Weights of a small self-supervised image encoder: width 160, muon at rate 0.012.
Rows from block 4, named by matrix and row number. Rows with one number belong to one neuron. Each number is 128 + 24 x the weight over its row's rms, rounded and kept within 0 to 255. All counts start at 0. Numbers have three digits each.
# fc1: MLP up (model.blocks.4.mlp.fc1.weight, 640x160), inputs 0-159
# fc2: MLP down (model.blocks.4.mlp.fc2.weight, 160x640, transposed), outputs 0-159
fc1.422:154144088168167146133134096079159176125151146176100120119163131138066152123120127174142117086130131148094161159117090115111128092123112123151139126109100142115124114113178118199130123126106132145112125130141139179161096149125121157124103128106119111134099121094116138101148106116116153157130108155113160115147114101114139122136167137151124150097100110095145099100116136150068131147101113135146134115122124127089124127087152111125135122116167120146132109178171126112181097142126123
fc1.423:153168113142104117131096140175156120129105110114090149125094046131101115115105148182130110134094112097135145141103109128091137120123078163147132136117129158135114115139159133108113099100158137165098132122166144132079131064152138151097111122118148173144141126125133109144107168182106088161110112114124136121113144109111167156098141149110148128123153134106185138107171119115123129115119150124113106174163100130142100152116120128124139142126112175133154111117113105128165138143151150
fc1.424:154163089142099068107136130163086119129111153125105152116184109165099120105099129146129105158126141148138113123134166141099106137104140146113125105150138128106184144105123096119161151122120112095143075110110182151107124115174144164145144107109104117086158119113094126143162118151145104113170154142120145077098109136116134134120147132116130089127113100149111159140108145133118096111152094098136117186123117113125137144114106115105111130128100171153117152146174104128177089140130141
fc1.425:141104108148162166107128108107072129129131147132111105129122143161148138108145102126133115184126110149152086142138113154112119103143101126154150147136138142099128111169102148124133118122140096122139157142092096161130163116159131156087164089114132075136158135147133089156122071182093107133120119143134132126124177122108136068117126130138122118105179076118173123096142088127090102112113150103093111107123144104141113152111184120143130167108127113111135125144120157131089119158120124
fc1.426:161141135138121158077151147111090113140086111158109114143152099133149131130094105154115127148128113150125138127156124162127102121119089141131131163226117127105146126092137144126140084132150116157129098083149171163158086119136117113150128128082147097148145090102084132131112137117093168113164149143142168093160108167100135099153170144136138091130121127117117125121114129177114095107113155088155114133151140126140116107098093109128143124124154114128133140122148091146156100149120131
fc1.427:118134134091137138136084146087119100200079096151085124142119133124110120157130124124107130153122132127096132157128116139120105135175082105134135103129114147110142136116121145156142126046123121138111126169150141149168099139116151133148144143111153118082155093133137131132155128128134020127150154128159119130124127110124128147164144139120144123146144148165123117107158113116091110150136108144129150142133108172123149134101155163112125091084142137140112157140106163088109111132131088
fc1.428:131104145122149139161146132139081110123114151139099128082193100111135108109100132120109145091140093121141099132129152170132131108056144114126175157135083076117086110157129126140127110151100144114144139125143165130110120129127114112115144130132122146082157168120128119128118134116152199142159114111139151142121072121113182099127130129115134109130103096119152138117125154148177113106159186112127118109115132121116129135092089142161165186132143109115126147127124095110152144132112109
fc1.429:130114140139140091171156146136126112115121117136167134121125154090109143115118109133141146116131136143128159116158153093167122126131152115135125082108143127123152139136112158127110112128118153123099097164089140159140095124131105155111131155140124171107112101057109104153137181156088096132129137121058112122142177177096129138133168109112081128124109144151139164103157109104133123115122123116093143130108142169105114144154124167148099086163108148143123126054142138111083124128168130
fc1.430:129144147132136147112105119126109117125134122102124148117091118126121102170154140157121148100150179128076133117105149107098091115102129102093090133169174156143120186153116155112128144151130123168104158116119102092156141112122137155116146160118142099140137191108125105139112117114135175140100105076163104154105147138146107125115176128134138129130145148138139126103137164127081107112144113107083118158150110100173155094122117108124099119160076155144126150102106182116099147110143116
fc1.431:135154132147113113108085153085181137110111094122110130145138126172132126107123134138160133151159183126130080142134135152154112100117153105130149129144141134123135150145174097146140134116117116123059139145104112137098128120125115180136124113141150121166134165159122096126125132136104141128124144116159131131123175151120087150163161114116112105133138083098105133113113123177139052158072123126104152124109133131169163121131117108088111061155107139119121119135122173119108114136101097
fc1.432:111082131184104117143145153068129139113180110129116146112127107170129129118101160094130109088125115093151138097117120153124162157129125187097105151098121153130140130148091140136131159141121168092120089151082099070123111134142138149114137131109167138142135140151133113118139130138145097133111088166163122144149114148145133106167147118131104092107105162110153132082122107127128147149125098128119137135122090107180162121153120156123170138049098146145110122112129111139127122129131121
fc1.433:129127121129132158186118130129082112112125114152125131094176115108131096125122158099100144104146149131130141104129136125143124135112116127110145147136112080138057126142176120120163092133129129124123167124129129123109106108119133105149150144123152133107135181133078109128105136123155232104114130135110158126110106099125177164153112126092116152118108092129136148124099165115166112098141186123139082099137147141115101126135134163127152164123159098148121099108133120160158116157114113
fc1.434:121162116112106129103108107103114122131153154108147158185136105172120121091094090110124095127128167095146140104134121117129102134130166120130114133154128111157120103127152144139125124140105151125141104114114093117153043113109106117119145118145110128137134113132101076082156159149158123124145103183138133193091167140127160133168133122134141127158143110160131080111138104111161125122125103094096141116126149155054130131130096121130178127144141135120159137133156152131170146129107109
fc1.435:140105092173119088101129152110110139170137127123125125122112119177158112140126140111116126111117134122135120169136164101093145126120170170123105103130139082099123160131112135127159162088140148122143146154140176114138118113131151105089174107117104145114111104125138114159137104136137133091121125062125157138122120129155148142113087122151100068139160141138055142137071128114163109102124121132186121151113155133126143125110161142122099146110147133132141137101146099164178132160096144
fc1.436:113158133165112115143160137091174111082129079154134109159155071128114115152122112103140168142126141144153114154181115163100111138120151121164120114181139158121098180144111127109118129081151131137155092133124125133105096119121077129100106156127134107138168140126077146085148115173104098086113154143158114096129135133105142095152134152121150107109112132132105152149069103087118146131149087103156149176111133143146130161120122136111113136113142119149132140151139123156122127119140127
fc1.437:133142150157104138103160153081134172124135116094100088119120134132102116093146111121142119085171128124142124087101140135155142161081171095159142117097146103131080146141122147116153132128123109096109080130106137165104080152098146118156123142124104118087145081142142128133121111166152134114139136169156111172141122105153141081160150116126156131115108137138158141133111082161093185107144125117121110124147156121148179166129132159103127108136102129133097128109136149104086104121155147
fc1.438:178189102146161103135135108117116119095149131158189109100146114106126126121126128115135105177139135080107135140111130100094127159139151127168130157139109092136175121112129102123118132126119124082099123113113120118105100137133105148132147109128109120156121105079170117140139126123125136160128113177207113122117121124121110159119147121093130120134110125095137133120143122150139135088119169170141172119151160143174110168142123095128148145092124155137119115091126107118170087103168085
fc1.439:112106137156107104160121118116119112126114135131117110115082151086130136122132167109154144134166141156146097152124118115159114106135134144152145116127123166149098095158132160098121107142150119139137161101132169139194168128155128143106157104113112089169084127141182083099127123140087171131099099112152095112113113149072132136147145102098129115142141093090112166121117122142138159113144121124113123124157117094105137140112162150143135130058145165097100124136162135162114174120139101
fc1.440:177125077146133142115068121152113113175125120130138092125144116132075135111180096149151141128101118143122160134137128113123163140118138151148098126111120134130162123124160162068113170126125118154152141145079137111111103108131144088124135099153122131146093111134173101179121154104144115084116129120109141173105093106180132121130139095112106127194133136142105120150130116141104130140120108085113146128139151049161144111123165139121137128135099155130130114140110147155155111113117121
fc1.441:097110140116112125126121088126130143115122128126116127147163178092127109106156157098133129136128127129125140117092142138142119138100106118159125097130130151133148173126125171155191140140132140095144113152091165115194181123119067162118138141115152120136134153146145091121112101175166123143134102123122153132124165147135087114164109101133144142143114162107103116087131124126131095094105149115100111154116110091120070086138116141120117172140133115137179150122139087135167117072123108
fc1.442:141147069130105139160093125123109154130113132126147154126142122141141155116105158099097121182170123100067145153094128159129148123140130127140098140115106148134110128120132131070165138127144125062124134110116137149114098176164123145100142162125162147191134111126146134133111101156119117128125125095148173082160096159139112114155106116132156142157127122115163153148132141117134143089139146159155127112127130108154122128113145116126104089103068132081122165071138128111170122134126116
fc1.443:157143126171130115154150136114124121114144144141135121120103090081068089120128176116145105133150153135106127154108153107128080132137135113139153160123156141177123118168101150119101093121115127162103131172132105141175143112153111132079150118087144125142124113102087102155100136151187156135103099137133152088112131124124118181144091108129123168115118102130092129129103111134092162154136095139083119108140149116130121096086162107148129157146172101126118138155156087121131140130151128
fc1.444:123145137111165119159101175109145160103120116055112114123120141126154090120131143107088104126119096134129142127125154167133120105122137142106140173117134133141105135094136111111131146139157133087087093118165142096118124143095125159138082157091139138151165109157108171165082143145190138165111134151133133154151136145112136100096125150127107084120135127120169140125105154117108156158130128119151113110130137168119147124130139122119107137153143109102099153078145194122140132076171111
fc1.445:125086127136154111152139129132103170110149134106165127115139129136117096124141116132153163084126114087098128164124060107157123171140121119132163167122105121159105126101158150104161142116138130176102103153131138124148121179151136107157149103081128127114124100152142112173152086105099123129125122126163133183130162116103115103114158181148091145139090140130135137123113112105133073105110093097106167115150118169079141129135159113113151151127120095091114137114151096128135123118131145
fc1.446:086117170130114101170169131138124101106149118102127152160096124101153132143100153114124075146126125132132140120152167135115150148087106128144113108129125124156087084131117123119122130114073141157171190093127190158144111172128114141133135109155093082129161086113091130095141152146115109156138098114143123110132129137131178156174170123094148136104138106112134156167136155106141126160116128133114157076130115126149113138085123124131138145168108117153104107100114110126134135119122106
fc1.447:125100117083120145124125100133103139105100111157104153117091148100107103080098142095166177127141096141116150119134150135131134170146164066122162112128151137172071135124130104101154154120149121122104092090131140120134149080132148136130194132137103132107152157061126139135121124163187168188138132107114129100103146120139132112139129132132138124131129159180099125119099124141110151124127115147124124101144138117134105117117122153165098108104126100129158107117157161141146153101135109
fc1.448:162116135083142158126104133069111098129115132155145146106148159119111096147127137119169128167159159151139118124130152101144135131137114159141126133151155102086128103089118148153154151080129100120150136177139088112157101127097156126140099133128149149119051130115142143140119138153162192151127154084132106153169136116100140164131123140152135148150153100124110129128100122111042115084133127115121154118117148138153135137092114114089149112103103143117110141141129137125113118121128075
fc1.449:157121127081133136127109124132149137160090141128091090091161108131145111083087089110114097165131113146175114123132150175128136146130146114134148126151143093082168102187125136126094103123134143134137091141112101151151158149139147148153095130129112157131104092124079136118138129138121111129107143199187123108107100160108136094182145133102129089112135102114122131148124122093081143138118180138122144146127092123126118101115102145133135144093138108135160122118164087148113131129133115
fc1.450:164163145140135142147132129140136128133131145119132108104141131123136125142111127059129137206110126161125147150098129109111175119117148146155130110111140093103137098149188115127157149114114159128110123148114137138101119153076132138175141105130126142096146125089174145130139147121136150175135115135104151161104110111118160134181146116111114088116144117128137129124093163139159132114090118080134096122160112104093151118116116128079164129159144105166116121076110110067135127146083129
fc1.451:147134137113156151115111146095121143109105155122138133101171131127107179133122144143181153128120104149116118108106149116158158140125159103139123122093118155078104133136115146169143145162081136122131153137145131080126141116116131116137126148093111169166085113111140138164160133097076130128099123145133104128162119107111108106176152124103129135099139111117167137122119138128142161131143151162135167092187103098074119125146120109093117143157115104098163108115162156064121098149140089
fc1.452:126092123172151103117158086116119155096114120152104161172132139104112132085124113139112121138127150145120122106133113137106130148096107139139111112161112134128068143103091105138168142164125128097152113128122115130110098143203141118118137126140156140156102115108182073152152123108116132124177116098169094127113120172140130115139137097111145145148156110123168103114121094111113128107138106123114114167101151138154100187108118117101136142151162140197117142102129134105176116142100125
fc1.453:169175131125123146139116126122142104130118148163145084113147136151107183156118060105136145116149146137118104094125094152158144145141152102164170103159092079125114129118149096137126146119133141114097119191115143102121095120176108112138117147146157163129076141110138111160150136106155136129101107154113140122109136091147175120134122118141086134105095143157139117096168116132087108141156090093115095104150121139121141130110176158131092104132098130141112158098100101131113113112141125
fc1.454:173099121132116172096126154127183145144161138179070137135143118146157132138085113126075127120113105125111104132154124119165133165131106159116080137125115120124127159120165117153148169150157159111140121143146159133108151131126115143127094125080145095124135114121083125115127118147132111189115096137139098088123169125125130135135129109088110106119132151100131119145087134162145138146138134142115085097113073118100107072148177128133164121128159113123116166119130132125082113126166137
fc1.455:094128104118102110115104162107109141137081094104143136115113135125162149124160173129123116165126099134125079143135151144150127115092155149090134126139144139112138097167156166124118153119144161171137123148124121088079161125092111114112136134139118141126119111116057131106154144171148158088074141112150115087118120117158146158152128124139142106135125156091067162109077107118143127101171137133173121114133164105130145133119152152093119132105148159148149140114152114165119140138134167
fc1.456:114163120121162112101117116127163124173104132155112145170094111147119084106150131085112120128094209107086134112155155148132124108132161128138140155127136160139134103136143134139134135115170132142105118115125142053137096131097107121126181102131124130094137122083153119131099164119111137182135099124156138123104124110096166150137131123107146111129116192125118099121118122123087118179171166101125099118118136102102162122116143151165157105148130092148127089119121156117152124131128122
fc1.457:121121141108141132122141114148119136077165114143164132151106137133132058162119157134087148168125160104131120156126134088171136144118108085150134139167152118128127166130100122098130112140194191121116092147140136153102154097179113173110116131147134174118142079116132103085164121111103127143074096166076132116158142178124145127100113098130110130115134101159145112143118101120117117127132084116139136139120114120158124150110114127127109157093118126145104123146138135099104142130147116
fc1.458:099103131088128135124154140137134198152131082096141093215142121149124105104125156132124149125135123090149130106126117165127136123158144122100116118093119160147124162141117117124134143118149121137155134110200097155091115083118116141121110106132132136197137121117118113100150120114108136111126124094096131125137130110140157091137115121134135147095155120134162134107118131093164139115112167109168137115104165137110094077147162115110132104129055117124133076150131121134151152126109137
fc1.459:104114159112123116186106141121127108136127132167115126139195102105175170117149121097103144104145132127127121129123074114124181150156147165171139132099130136131078146111124168130132148150148150114177116131116150114120155099144101109101143150108123135139089153147091080117115096125078133128119106122091126125105188132097117106133122138187168155119105101150125116116150126098100104208140120156122113123132167124112134127140111174122128138130139129144128123111121151136107143111102135
fc1.460:147125141126165100159151124135162124137098158106167143133135128086131120150131105123124163145138114159123154093087170135126129102143114103148092137079137092109113115103133173119139107133151161178137156174152123130139104136141091142104125124159126157130128100117121152117131116084145126140114075114154146118149175103115120115144159149147139126149131116129105121114134106104133147085085122143083126082141099110105117103100151106110138170183160110109095119115130103129187126107166189
fc1.461:101160107104138136126169130147120090097121120159129154108149090150155104185126155124108125145140082149171109149082168149146122103135141125155150147100102162113111129115113147112153125111132169139107139162165089135139122137124160140149136143188084098109150131107143135117102133080174137122133098122127102132126118132121085113155130128119134096100141074159141151154135115156092099101066130120099141115155110142143143113102099142150128123155094091155143083166103146108116148138115137
fc1.462:119158122137121177162103115111143113136142171144105103094133117134168166146118118141115125125133139155138133103135145141106092109125160092156159149133101091126107133139155141124133163109120113106141094128127138130115131085128134134143130125147143129125138182101144133142136160122134102098114119142090138104155082145122106173160113099128168143137074145150094105054141142137110084162125097115108094179142126162102120153141163130174146148122164125131128102072121139120132154169117065
fc1.463:159117123099088155143089106106133150128149137135113109128161133137119085112086112123114133170130101132153135083131158139103130139132111098155120120180123112134147121128127154179117115124117125106127160107151131135155138140142176083152101114096165102160158095181152129091133138088120118110161099162127113131174102139101136103138186105144151107105091068146138155119149173113173140109099125112100139138115132115092099122156113140109158128133107165133171088147141108123130100144121122
fc1.464:094136107118121085160159133118131114127109081141114103124119134111089102149140154147146102138104126167155140109086148150128124134120160139108121120125109132144108144112099072129113139148116154101169150089102146072114183096100139105104141115137114137095084132128119115143148130122147139117116133123173118152156149202101147149100094099136147121134153070137135103142113100095106120144165130123141200142110136156144144127164148083109100159130127155131131172121134139159154139144144153
fc2.422:128164141105096117127117126127144123124150096109139061136093131134154093130156155085117090139108165127121061142159105126146125156127115059114143104150109144128133168141075120108177092155132127109116106138130107121059116104113148084105151096089107112088160146135146120153155144136126102107117113134137159174120130097126109149135132123171136148151113159160153136122134157127133152138110105109157126110157124151176148129162135136091130107147109125130159154135133141169142116132126156
fc2.423:132133104121164129121101106068128097104136137143168122111112151081121115099139130093131120091178156085086128132122168130123150167076153156122093112155130144113087129135145112115087185111132119146106143131160131107162136174170145147120115100118124135158094142145129099109148141125135168098118154086146102134139129145112180120155093118117147160121115110124122162130157109130143095086147108133129158135103151147125118172087163127151162109116130175126113133126129100160121114153127095
fc2.424:130176086123162154179098132106116137161169127111128087109115131090145103141104178127130094140125089157085095165121117140118109110118146165141121109112152111117125143118109136146111135108113159161104108122135153097117120149129128155137153117163149102186132130078136123155120092133162080152137133139151156078111126147125110106100141135115157162172117150160100146117150125108144139121132121110089187091152137122128079154180134155143120117077115113104124120124134102136115149118131102
fc2.425:126144096138114099134125114155132127127175139157092117125157146125111120115139108169114146113130097087105157165133137136115112129113171108144170163114177179131131097119137159084138123099155147130133149145154103091120150094113116098123117151113116140136176125114101107120143155175100112127100161110169140122181129105157137131133144115119127105117154106115132108074130140153076105121127151069155160157118158117125102143121158130149101168162086147118131112068119155112131123105091148
fc2.426:143159161087145149141139108139153109120146101087095133132092134120152115127118132092146143156180129119132085160128124122172163116152130146131150080127130136140137128115142149088120120125124134142077119161106097080096134138151148157115137080144137134129175149079137102122100099153121145132120188114099118124125147168142107110069162150113127145088124134144127117111154123073140069103127106134082120162130095121143110144137140113177129114144099166114133139151151129147107167146123129
fc2.427:125136093142116153140157143169120136116115110106148092165161141141147122134137126168163126132109102131186100076117098141147165162108125108071130134136122080129145156125108104110150166150126077087164126144146126145101168098116149139150108141143147154121156140145126160140132100114131169091129134109084134131148158129122132110132108120178135119103089096084093155098126128141133144106119121104104133148153114136137116152125067117092136158117138125103158140127126093142073109160111171
fc2.428:164129121126096164132100094116151102101120126156139128142176133148146101087124118102121132165131159118153171092113133097158154117125146126079138141135071168125127157129128103097159167106115115083120088125111107110139196152138155126165130123129133141101106112079101134152146090107110110091081127145151143136138143137118139124120137129121140126112122076139120165124122098144125159134151113163109143142131124138123064114124091169155125138176102127128169150119142171135151094154140117
fc2.429:138141138094138122155100154100162113135132147113117172132150108177116120088107123104133127099183127101139108177109067132144104127115120147094094102157125121138126085153118134137131127122152133142156120074103120122164135147103159164132141100140142120155135132109101120118149115166139112133096142130142082131099165139140116104119120143093160145120102077132120108144123122144157115155150133097159156112131128142121095097176124162141097137142151146108162180130147099145181132133084066
fc2.430:136094102101111131121188133184107150145125120114106130151105172139149123150132167165127066128143136135138122074135130126133137136098105157147170104136115130111115075082121139122096200142124115115120163126142166124112111100125145131171160117099111107131145146168110152139166121128150140148138140118130125125147127126164114095128121122106105151121141061134135114118149101090121114110113099093166114114112137128091126161113123098142178136121114159066162121115159153129146151106125142
fc2.431:122095104106118122123168123170136160181153142130161125121138089154176107114089110114105122130113131082149111119141088074178142145064109149124114105128113160104131132119103144105128107127091137159133150125116119124148136150161178097150119125096094128108143144165148108101089143076085146111104138132165147166141138112154165121131110138109127128172144129098119119123137086148098114098155119113172165130159111117136116151114141145131144140118111113168133096127109141151146125169136088
fc2.432:134136121082123115114149122129182120145117157148123129165122095102169124157136145107149135135125103076126132132101164139111118201101149125154099104167154118110095132127138136120138135108110087165178102094140175107113135145116142088119102151134103120126099116179144124126137131137095145130101186085098117129135142104129154137152125106089154142128125148141096122134112067187110101148183134109116153121126105129094120142095141108154121127115136152110127078110126144128130164161140122
fc2.433:150126107118112147071132134105161118100134105114137126116150131147111137115177138123130124168103101127164140159158109112131159127108137132094118122119114169112186172095123149096160135133120121095148095158136139123144203169138126103154141128158157141099115103106088173119126052093096130107102105174126154125137172123129097103105119125128126128157116116109109139128134122134095158130119112145161170146139126092140112116121106131141132102131143114152143130138152089116166073121170111
fc2.434:116110111115119082130128077189122107135127123104116118118160159155135075147121144091163089162171162163074143144131125133149144115126165119148123127131150114113111097132128100135158104147097143116150108130098180126114117149132180102161098130124097138146126161135145140145127152117154130134134146134116145143177085113156141124090113118125127157117147097107165107107136098115094161116143156115133090138168123086168127090121167126102104113089101158152129179132121103119131134111101156
fc2.435:149135137171145114141100125089148149154160100113125138150105115131117158140061144113149119150101099097183111136166123160127141115126173155134116111195136137091090137125089107161108126072081136100125141105139134128144097154154166082132120100104125136151099108097160135122095099119128094144158150154127134138102139109130123101100126146131142150119109111158129145125127128113116153174116138108113181114092149110074120138142141124137146133112090095162132178125109148115133158145118145
fc2.436:119134095154119108150094133138167139142172112150148138117162130154123123146112123129130119122136107147127146141143167107142154096128129118151106141143148156143094149085122161137113151133110150138104147085098170141133162161097091138115167105177153108132113149113137097136103117116143155085098149095126132141157133158153086119080116115111117125132115171110118144147151108143158094131106083094126122073106157110127104126158111130111055128093180160140192090135131108129147116120122111
fc2.437:151126151133167144129135131128098118121135102159099084133130091128122129170144131147108119103122113158175135111149135175078128105113106116141119130151122136122108142132161136133096172125087124139131133136151136153165191107144097121105107095138133124166120134161065164117125120093106128092132129079136140170119120105151126101133117141127105106170210097110092092166103077119133145109137125095123149104117106135113115128138106119113110136133158147182117164135144123158120102158151108
fc2.438:125121147138155143122123127064141136168106179114136116133134151102148102110168132081117099116137135088169124148169135093155177091101139141129099111122085119123094125133133111116099144177186112111103132155145116171105148166106150109106114097107143130093153110163153089130130132156135139086073136136110114114117129151136158118130113146127147112133101128162139126092115150130128133109152128121104089126174107157125133177155092143113150094156148138159108127155123091126111120149152096
fc2.439:126150137102141120106137148127100100121170087112169135144124132119106124186097144145086148160158103099132141104135127204150095150124119089146139116108130124094157157090136102138117114161101146125111140139125114153071106115131153098146092130135132093114131120151097133117132145105131123098129138086145164161100105106175169133103132132155124115139122162110127113140131152101127069099139138119133129106160152151163142107155064092154130141170128160167139157121132107142125101128096113
fc2.440:071148130121114136139124137102123147114137127123146147140134112139135117112062071123069119152155115084106074120134159108140122073111114131106106125159128154125084163112144133157117140126130126104139143144168120137153137139151142130112111114125084132123136143131103115139149078163121150146120146158159157103089167143070161122130148186140125156103093115143107123142100114139154134126176135141120155162118114135070082127146100090121124118161174137143142138099154142130103108122133154
fc2.441:139155140116148082103167117127120109154125150123140097133122109150151154123133138122075159096179103139088138122140128170121143125123119116116093160156132124144112120140070141117129134124080089138148102147154087108134120148137116113152121156087125149134093167147130120070152135127102163147126124110146061107124103100119168112132140132121083149128165114114127166152128195073128120141167134137139151139170126154101155115133098133104128145097125154101095147100152130149124118152155101
fc2.442:124127118098120106096106145080187124127134146150146136077126131080136155123141114142117136131129148132125089125151126142123106132100110129100137112178114101152116128148139108112129134139148153157112091094170147116141123140099197112108130116165148127104128139144157090120137130157084122112118129106095150120107148136141168153123164094121082111131113189121155119160136100142117156152160118124070162125110133157164135097145083133129093114109146111138114122149129134138176173160120069
fc2.443:085106126108131098137142119113111153153123143095142141101163110118152111142122109122097093153126162080114101089121144109109100155119150078142140100105127137094116160153116154126104142144116126100175134109077126134141108168164128160161143083138141130130142098141148152093133143145111158112102159110112161096114071103092111115117183160117099177090120117137116143119094172125122156121122111124164145130150135139149125142151116142123146112143135178110173149124133164138097117181143108
fc2.444:105139133105122092127144160183191140130109106125134142154142138106135118164124140145134139174092113122094095146171113107120163101108084144080116140137130136137171144117113109104139133162172138129162129137144122117118134146096119094069125128075117161100152150153133139165099129162098137110181100142153110145154114136097173109150136123143105142130116101105096102124127114158093102133145156138097074150140131163090114109122108160084128140095129131118135122124119173107132153139113141
fc2.445:091146128123116089113115119138174151135099138131128092120097063107165113156161127140137162117158135180100127132099135104164132128140134096109148139116147113143188166135141097150098122142093139111170167124130135128096055136180099144138131119097144148138119139101120153113152162139110141129157106102108157108159113129146083128094128152136145131134153147152192111131097102136138137146161118130122093138134144119127137133145079128100094112109115151091133108150120117076117098122114127
fc2.446:117090087105113134137148066160074165134112133158157125159130136159121129124124156136138129093126119132099169137114124126077104121121112127120109121158126137132144135145099100110132134178133112175130123127091126143137130083111149133149110139138157154103150137144126147141134149097115164110109063107152109162159125109139125118147129151140090084145082150098137107146165131106180109140133151061175124131153106119140059136153123103150109160110168130128146124124136133136132103168144117
fc2.447:127182132143138117119166123123112127101145128092106115137153104129099107162121131126143094126114185097136121110124095127150084081091128158180122106126132101076146177145114132151113147136161127137107144165123112122131144150111106087170162169122123127133119107143146144096087135097111082097146136147153168105134101151129145144139141121148132113073111128111091133124141143126137133122088152146138126135108129123130097106084131113134205129093162145094130180154137132164160144116142115
fc2.448:193131115163121113113157158096136152148145129107129097142141119170148148135108117113128135123147100141117089103112084178106106139134129120096138102114138126182104151138116112139113169149092123158140105132189188136122149101144130125107109146177104138109144122132149160125110112129122143090101112072136116130170148085127125120179125090134140179152110139158117094124148121093134144104143113102139131121165101146128109099109091131105059142108156129135109139139138144145113135093140137
fc2.449:156128127141124131161100132138163105110130109119094102169156099150152140192084129128141114146132136135122134120134142105125057125168128146155133084124143135164159123131130155079124168129113136133135140116108136126131114132177112134165144072148131088159113113116091092132158110076136109122159130188126117144133133115135157132113148098113126077138160131083082164131120115159141104107142139075111149133159149151157108124174129139148120109128132159133127125105133070148129123109119098
fc2.450:111132082149133139080119121129162154127137110157116156154135138107132114124116125169066109043132126069132148105167119143152095147140105123116123168122102134146134143119093144127096162163145108110148139140131128120125150110157121132096116137099115119198107143145098121118131076118127141071109152148169170122143129129149118146091147152119133104146133103104125150137142101148103138132131136122098147122111105128118099103140115133141098140125154151147128142186149154179134066140143101
fc2.451:143131132124143136102126091164125154123198119156148121113162144142112128121121147086121158123199137097121081120100101088156139097123103152122133114115131154143091145083094135151087143095145144142159106154110122135138091127136146117133182170113117076123120118088119104119124103093133094139073129119164151129113117106141122140109130123162116126156141153147130113120135148147111126110110142102134095131151113143159149118136145130137120128116130135118085175102194151151107157068144152
fc2.452:163128113179144163147144132144126109080091143126135095183076170139151147150111152126181144086137121080109140124123175122106146116102164121170107103152122118127156140125086097179103125142131164112126160123135134129135148118139147117126157183113142115126142083125107086144134120106139132143127111095166117124145106119108158119120150107099118125109118142158107140086151128135136082127141134099107143113176084138145098131136160125134082076101084114135160129106110123106136134143117142
fc2.453:097129122142132129101152139111138103164155166161140150120084110120135119093123077118124163125149105113146152138106138091129102118091098160092112171144125181112134111126131134146133104137148103154156100113139127105151157113079144162127156174144150115113144109131159143123128128120138151117122117128097111138092141134110092139114120129136136104097137094161097127145105130121148109147115095117134163196156114136125081132089119122148152148136166123088194139123084172130141158106063152
fc2.454:131120136127128121116179109128081126147141156157168106121114122130130153173089144087143103121088122115133151147140135110128123127115116089114108096085139218144119155114152131079091179132099066158134125157148115088123113132144131144151114118116125100086137125158116189106135138164163137121144112153149102138146130118146132133129137158170138142144098129152121104122087124139108159100132134131188105152116106129086142086153106157126120132109119131125114088115097118142157140130154130
fc2.455:140149094156124120085109140121145165161078101149127131114182147174131122111134086111144136120121141125098139147113152134117147106091099087103131136151119138139119111111126146123086099138122154116114133155120100113091088178192080079154138139157133110124112122122117164080132140133141121112145138128120146129125189102133157137096169158137123139125121105109109119136091122128128149138122103146077146120103129113112125116128171140146115165085155176128192086157127144138153152142125116
fc2.456:113115130112131139109123110144108127130153194116141133139108150165105095145087121098149124124106153113091118140120128091148053129140196137183169134107136096148123121155153108120123137145130120128124137069113142119140074142112118119175099158079096112128144159132149092126155179123124135135112127134132101142118103128103150141128121135143143095168140105136174081143104177162123163093135151089136128132138117192125153125116108116167144123129119122140113116109141136142097122123116103
fc2.457:126141114087098108127085133163139112155131134114096113072151142116092155141123109130143156125107147149188122124141128155128130132157157151128084149121125102141107158099149187171128131141134104141132127068089132107157130129119131130134138131089117155146111146133120140149127175152159137083156123151099121128121102103140120088176134156089095079085135113094102115136148137150153139127139118144071147141122117163101111103143140166150108098176135135149134111104087111089145117148112115
fc2.458:151131115116113132200115074090144148111099120123114176079141110128107167145131159132118150161121191155135173126124130137109134109117090103122118154146089138133141101125096173130142067129105111118108133160140123143099100128139125149150105132147119134135124107126115153100112140097131153196132147127125136164110106122098130107150132144164120122099124100148111128132126119131079138137137109130108128153153131179157155162097130126153105076099126101149133144174140112118119113164090081
fc2.459:124115152085112158156122067124103122164165145098121075140118134108098080164158147111133134126161131188133119125136135135123171105119113145098107117095148148108151117134139111162163137146120103114127148132185145147156120140136155104089095142148144136143138094114129122099152099122148110131090131121102121141126096090102116139155157129130092139139149152118180130105109137115164139130166125143158114072129162111121102137107152090166118129091126178083112171117120098126156150124134111
fc2.460:125109135150146116142125133080185171112139146116163116120104115127149130135137105132110099106123115102132104149153122138124113161146070140116165096125113139134152088185102113124148168087090132149129105120087154119137134107131163143112153104092157123149123145094086133129134163144137142109137111135148146102140155122120080126123136126107131112130104126151155130138139117100145113133170110160143145150116106137126153199139124103131167116105140084130075180126178091141069117148134089
fc2.461:104127131127077158099106134109115133110094149148132109150133153123109134132128147159103105121132107165141114143151122058094147092150112146102145146125172100176150138128118119122113089136127107064138112102109157150150106123089144117136138152080101120120129133149104108144104162096176146163150136104138120141137100125150128130127121147079149176164122159143153110097113142120155163148127064112177133144106102116094128146135169130160123148075114139148149164149112115143126155133152120
fc2.462:124102107113113126111104091144092143122077142148125167149170127065140118131128123125134165119133141137104128116098119112081169158151132145130092144118141162119146155154126133161190096143130128143146126142126148124108084129160155161123107113128097120126163080115163114127145134139107143081121145147145118095109183087101124128130131113164095097142116166127093129172123145113152144163172133119159115113141102101146120125086122160096110153105133168096114139131123139112086115120113185
fc2.463:123086150105127137154142125152096114132096129171127132129139142109105131151125148116136141122150191125144127092147165135126092099092148146139156118131155074155136130140140136103125135116110147136170137132071121161132126139127121193132141122104116114104116092087076117102161134087107132138164134148123159167137097093137150095147121120113142130133115118152174102129153147127134106120139074076163153098183094109125099153118095128122169077113132108133160130137125124141137104159120165
fc2.464:158096098178084156126096122127117146157134173108097122140143131137146123130113119133092102161116124122142128124154133174147106144140130102101072126129142115094120133128122151131093116067173151125091119169110156165136070128164133153156175096107147158147101109132104130139168103149115142138116150129182179114111122082151124080152122151116123100106161142097099123129097142154164125121078121104133116121129123127115146130134119110149127090155176127151099121129125161125138144126104128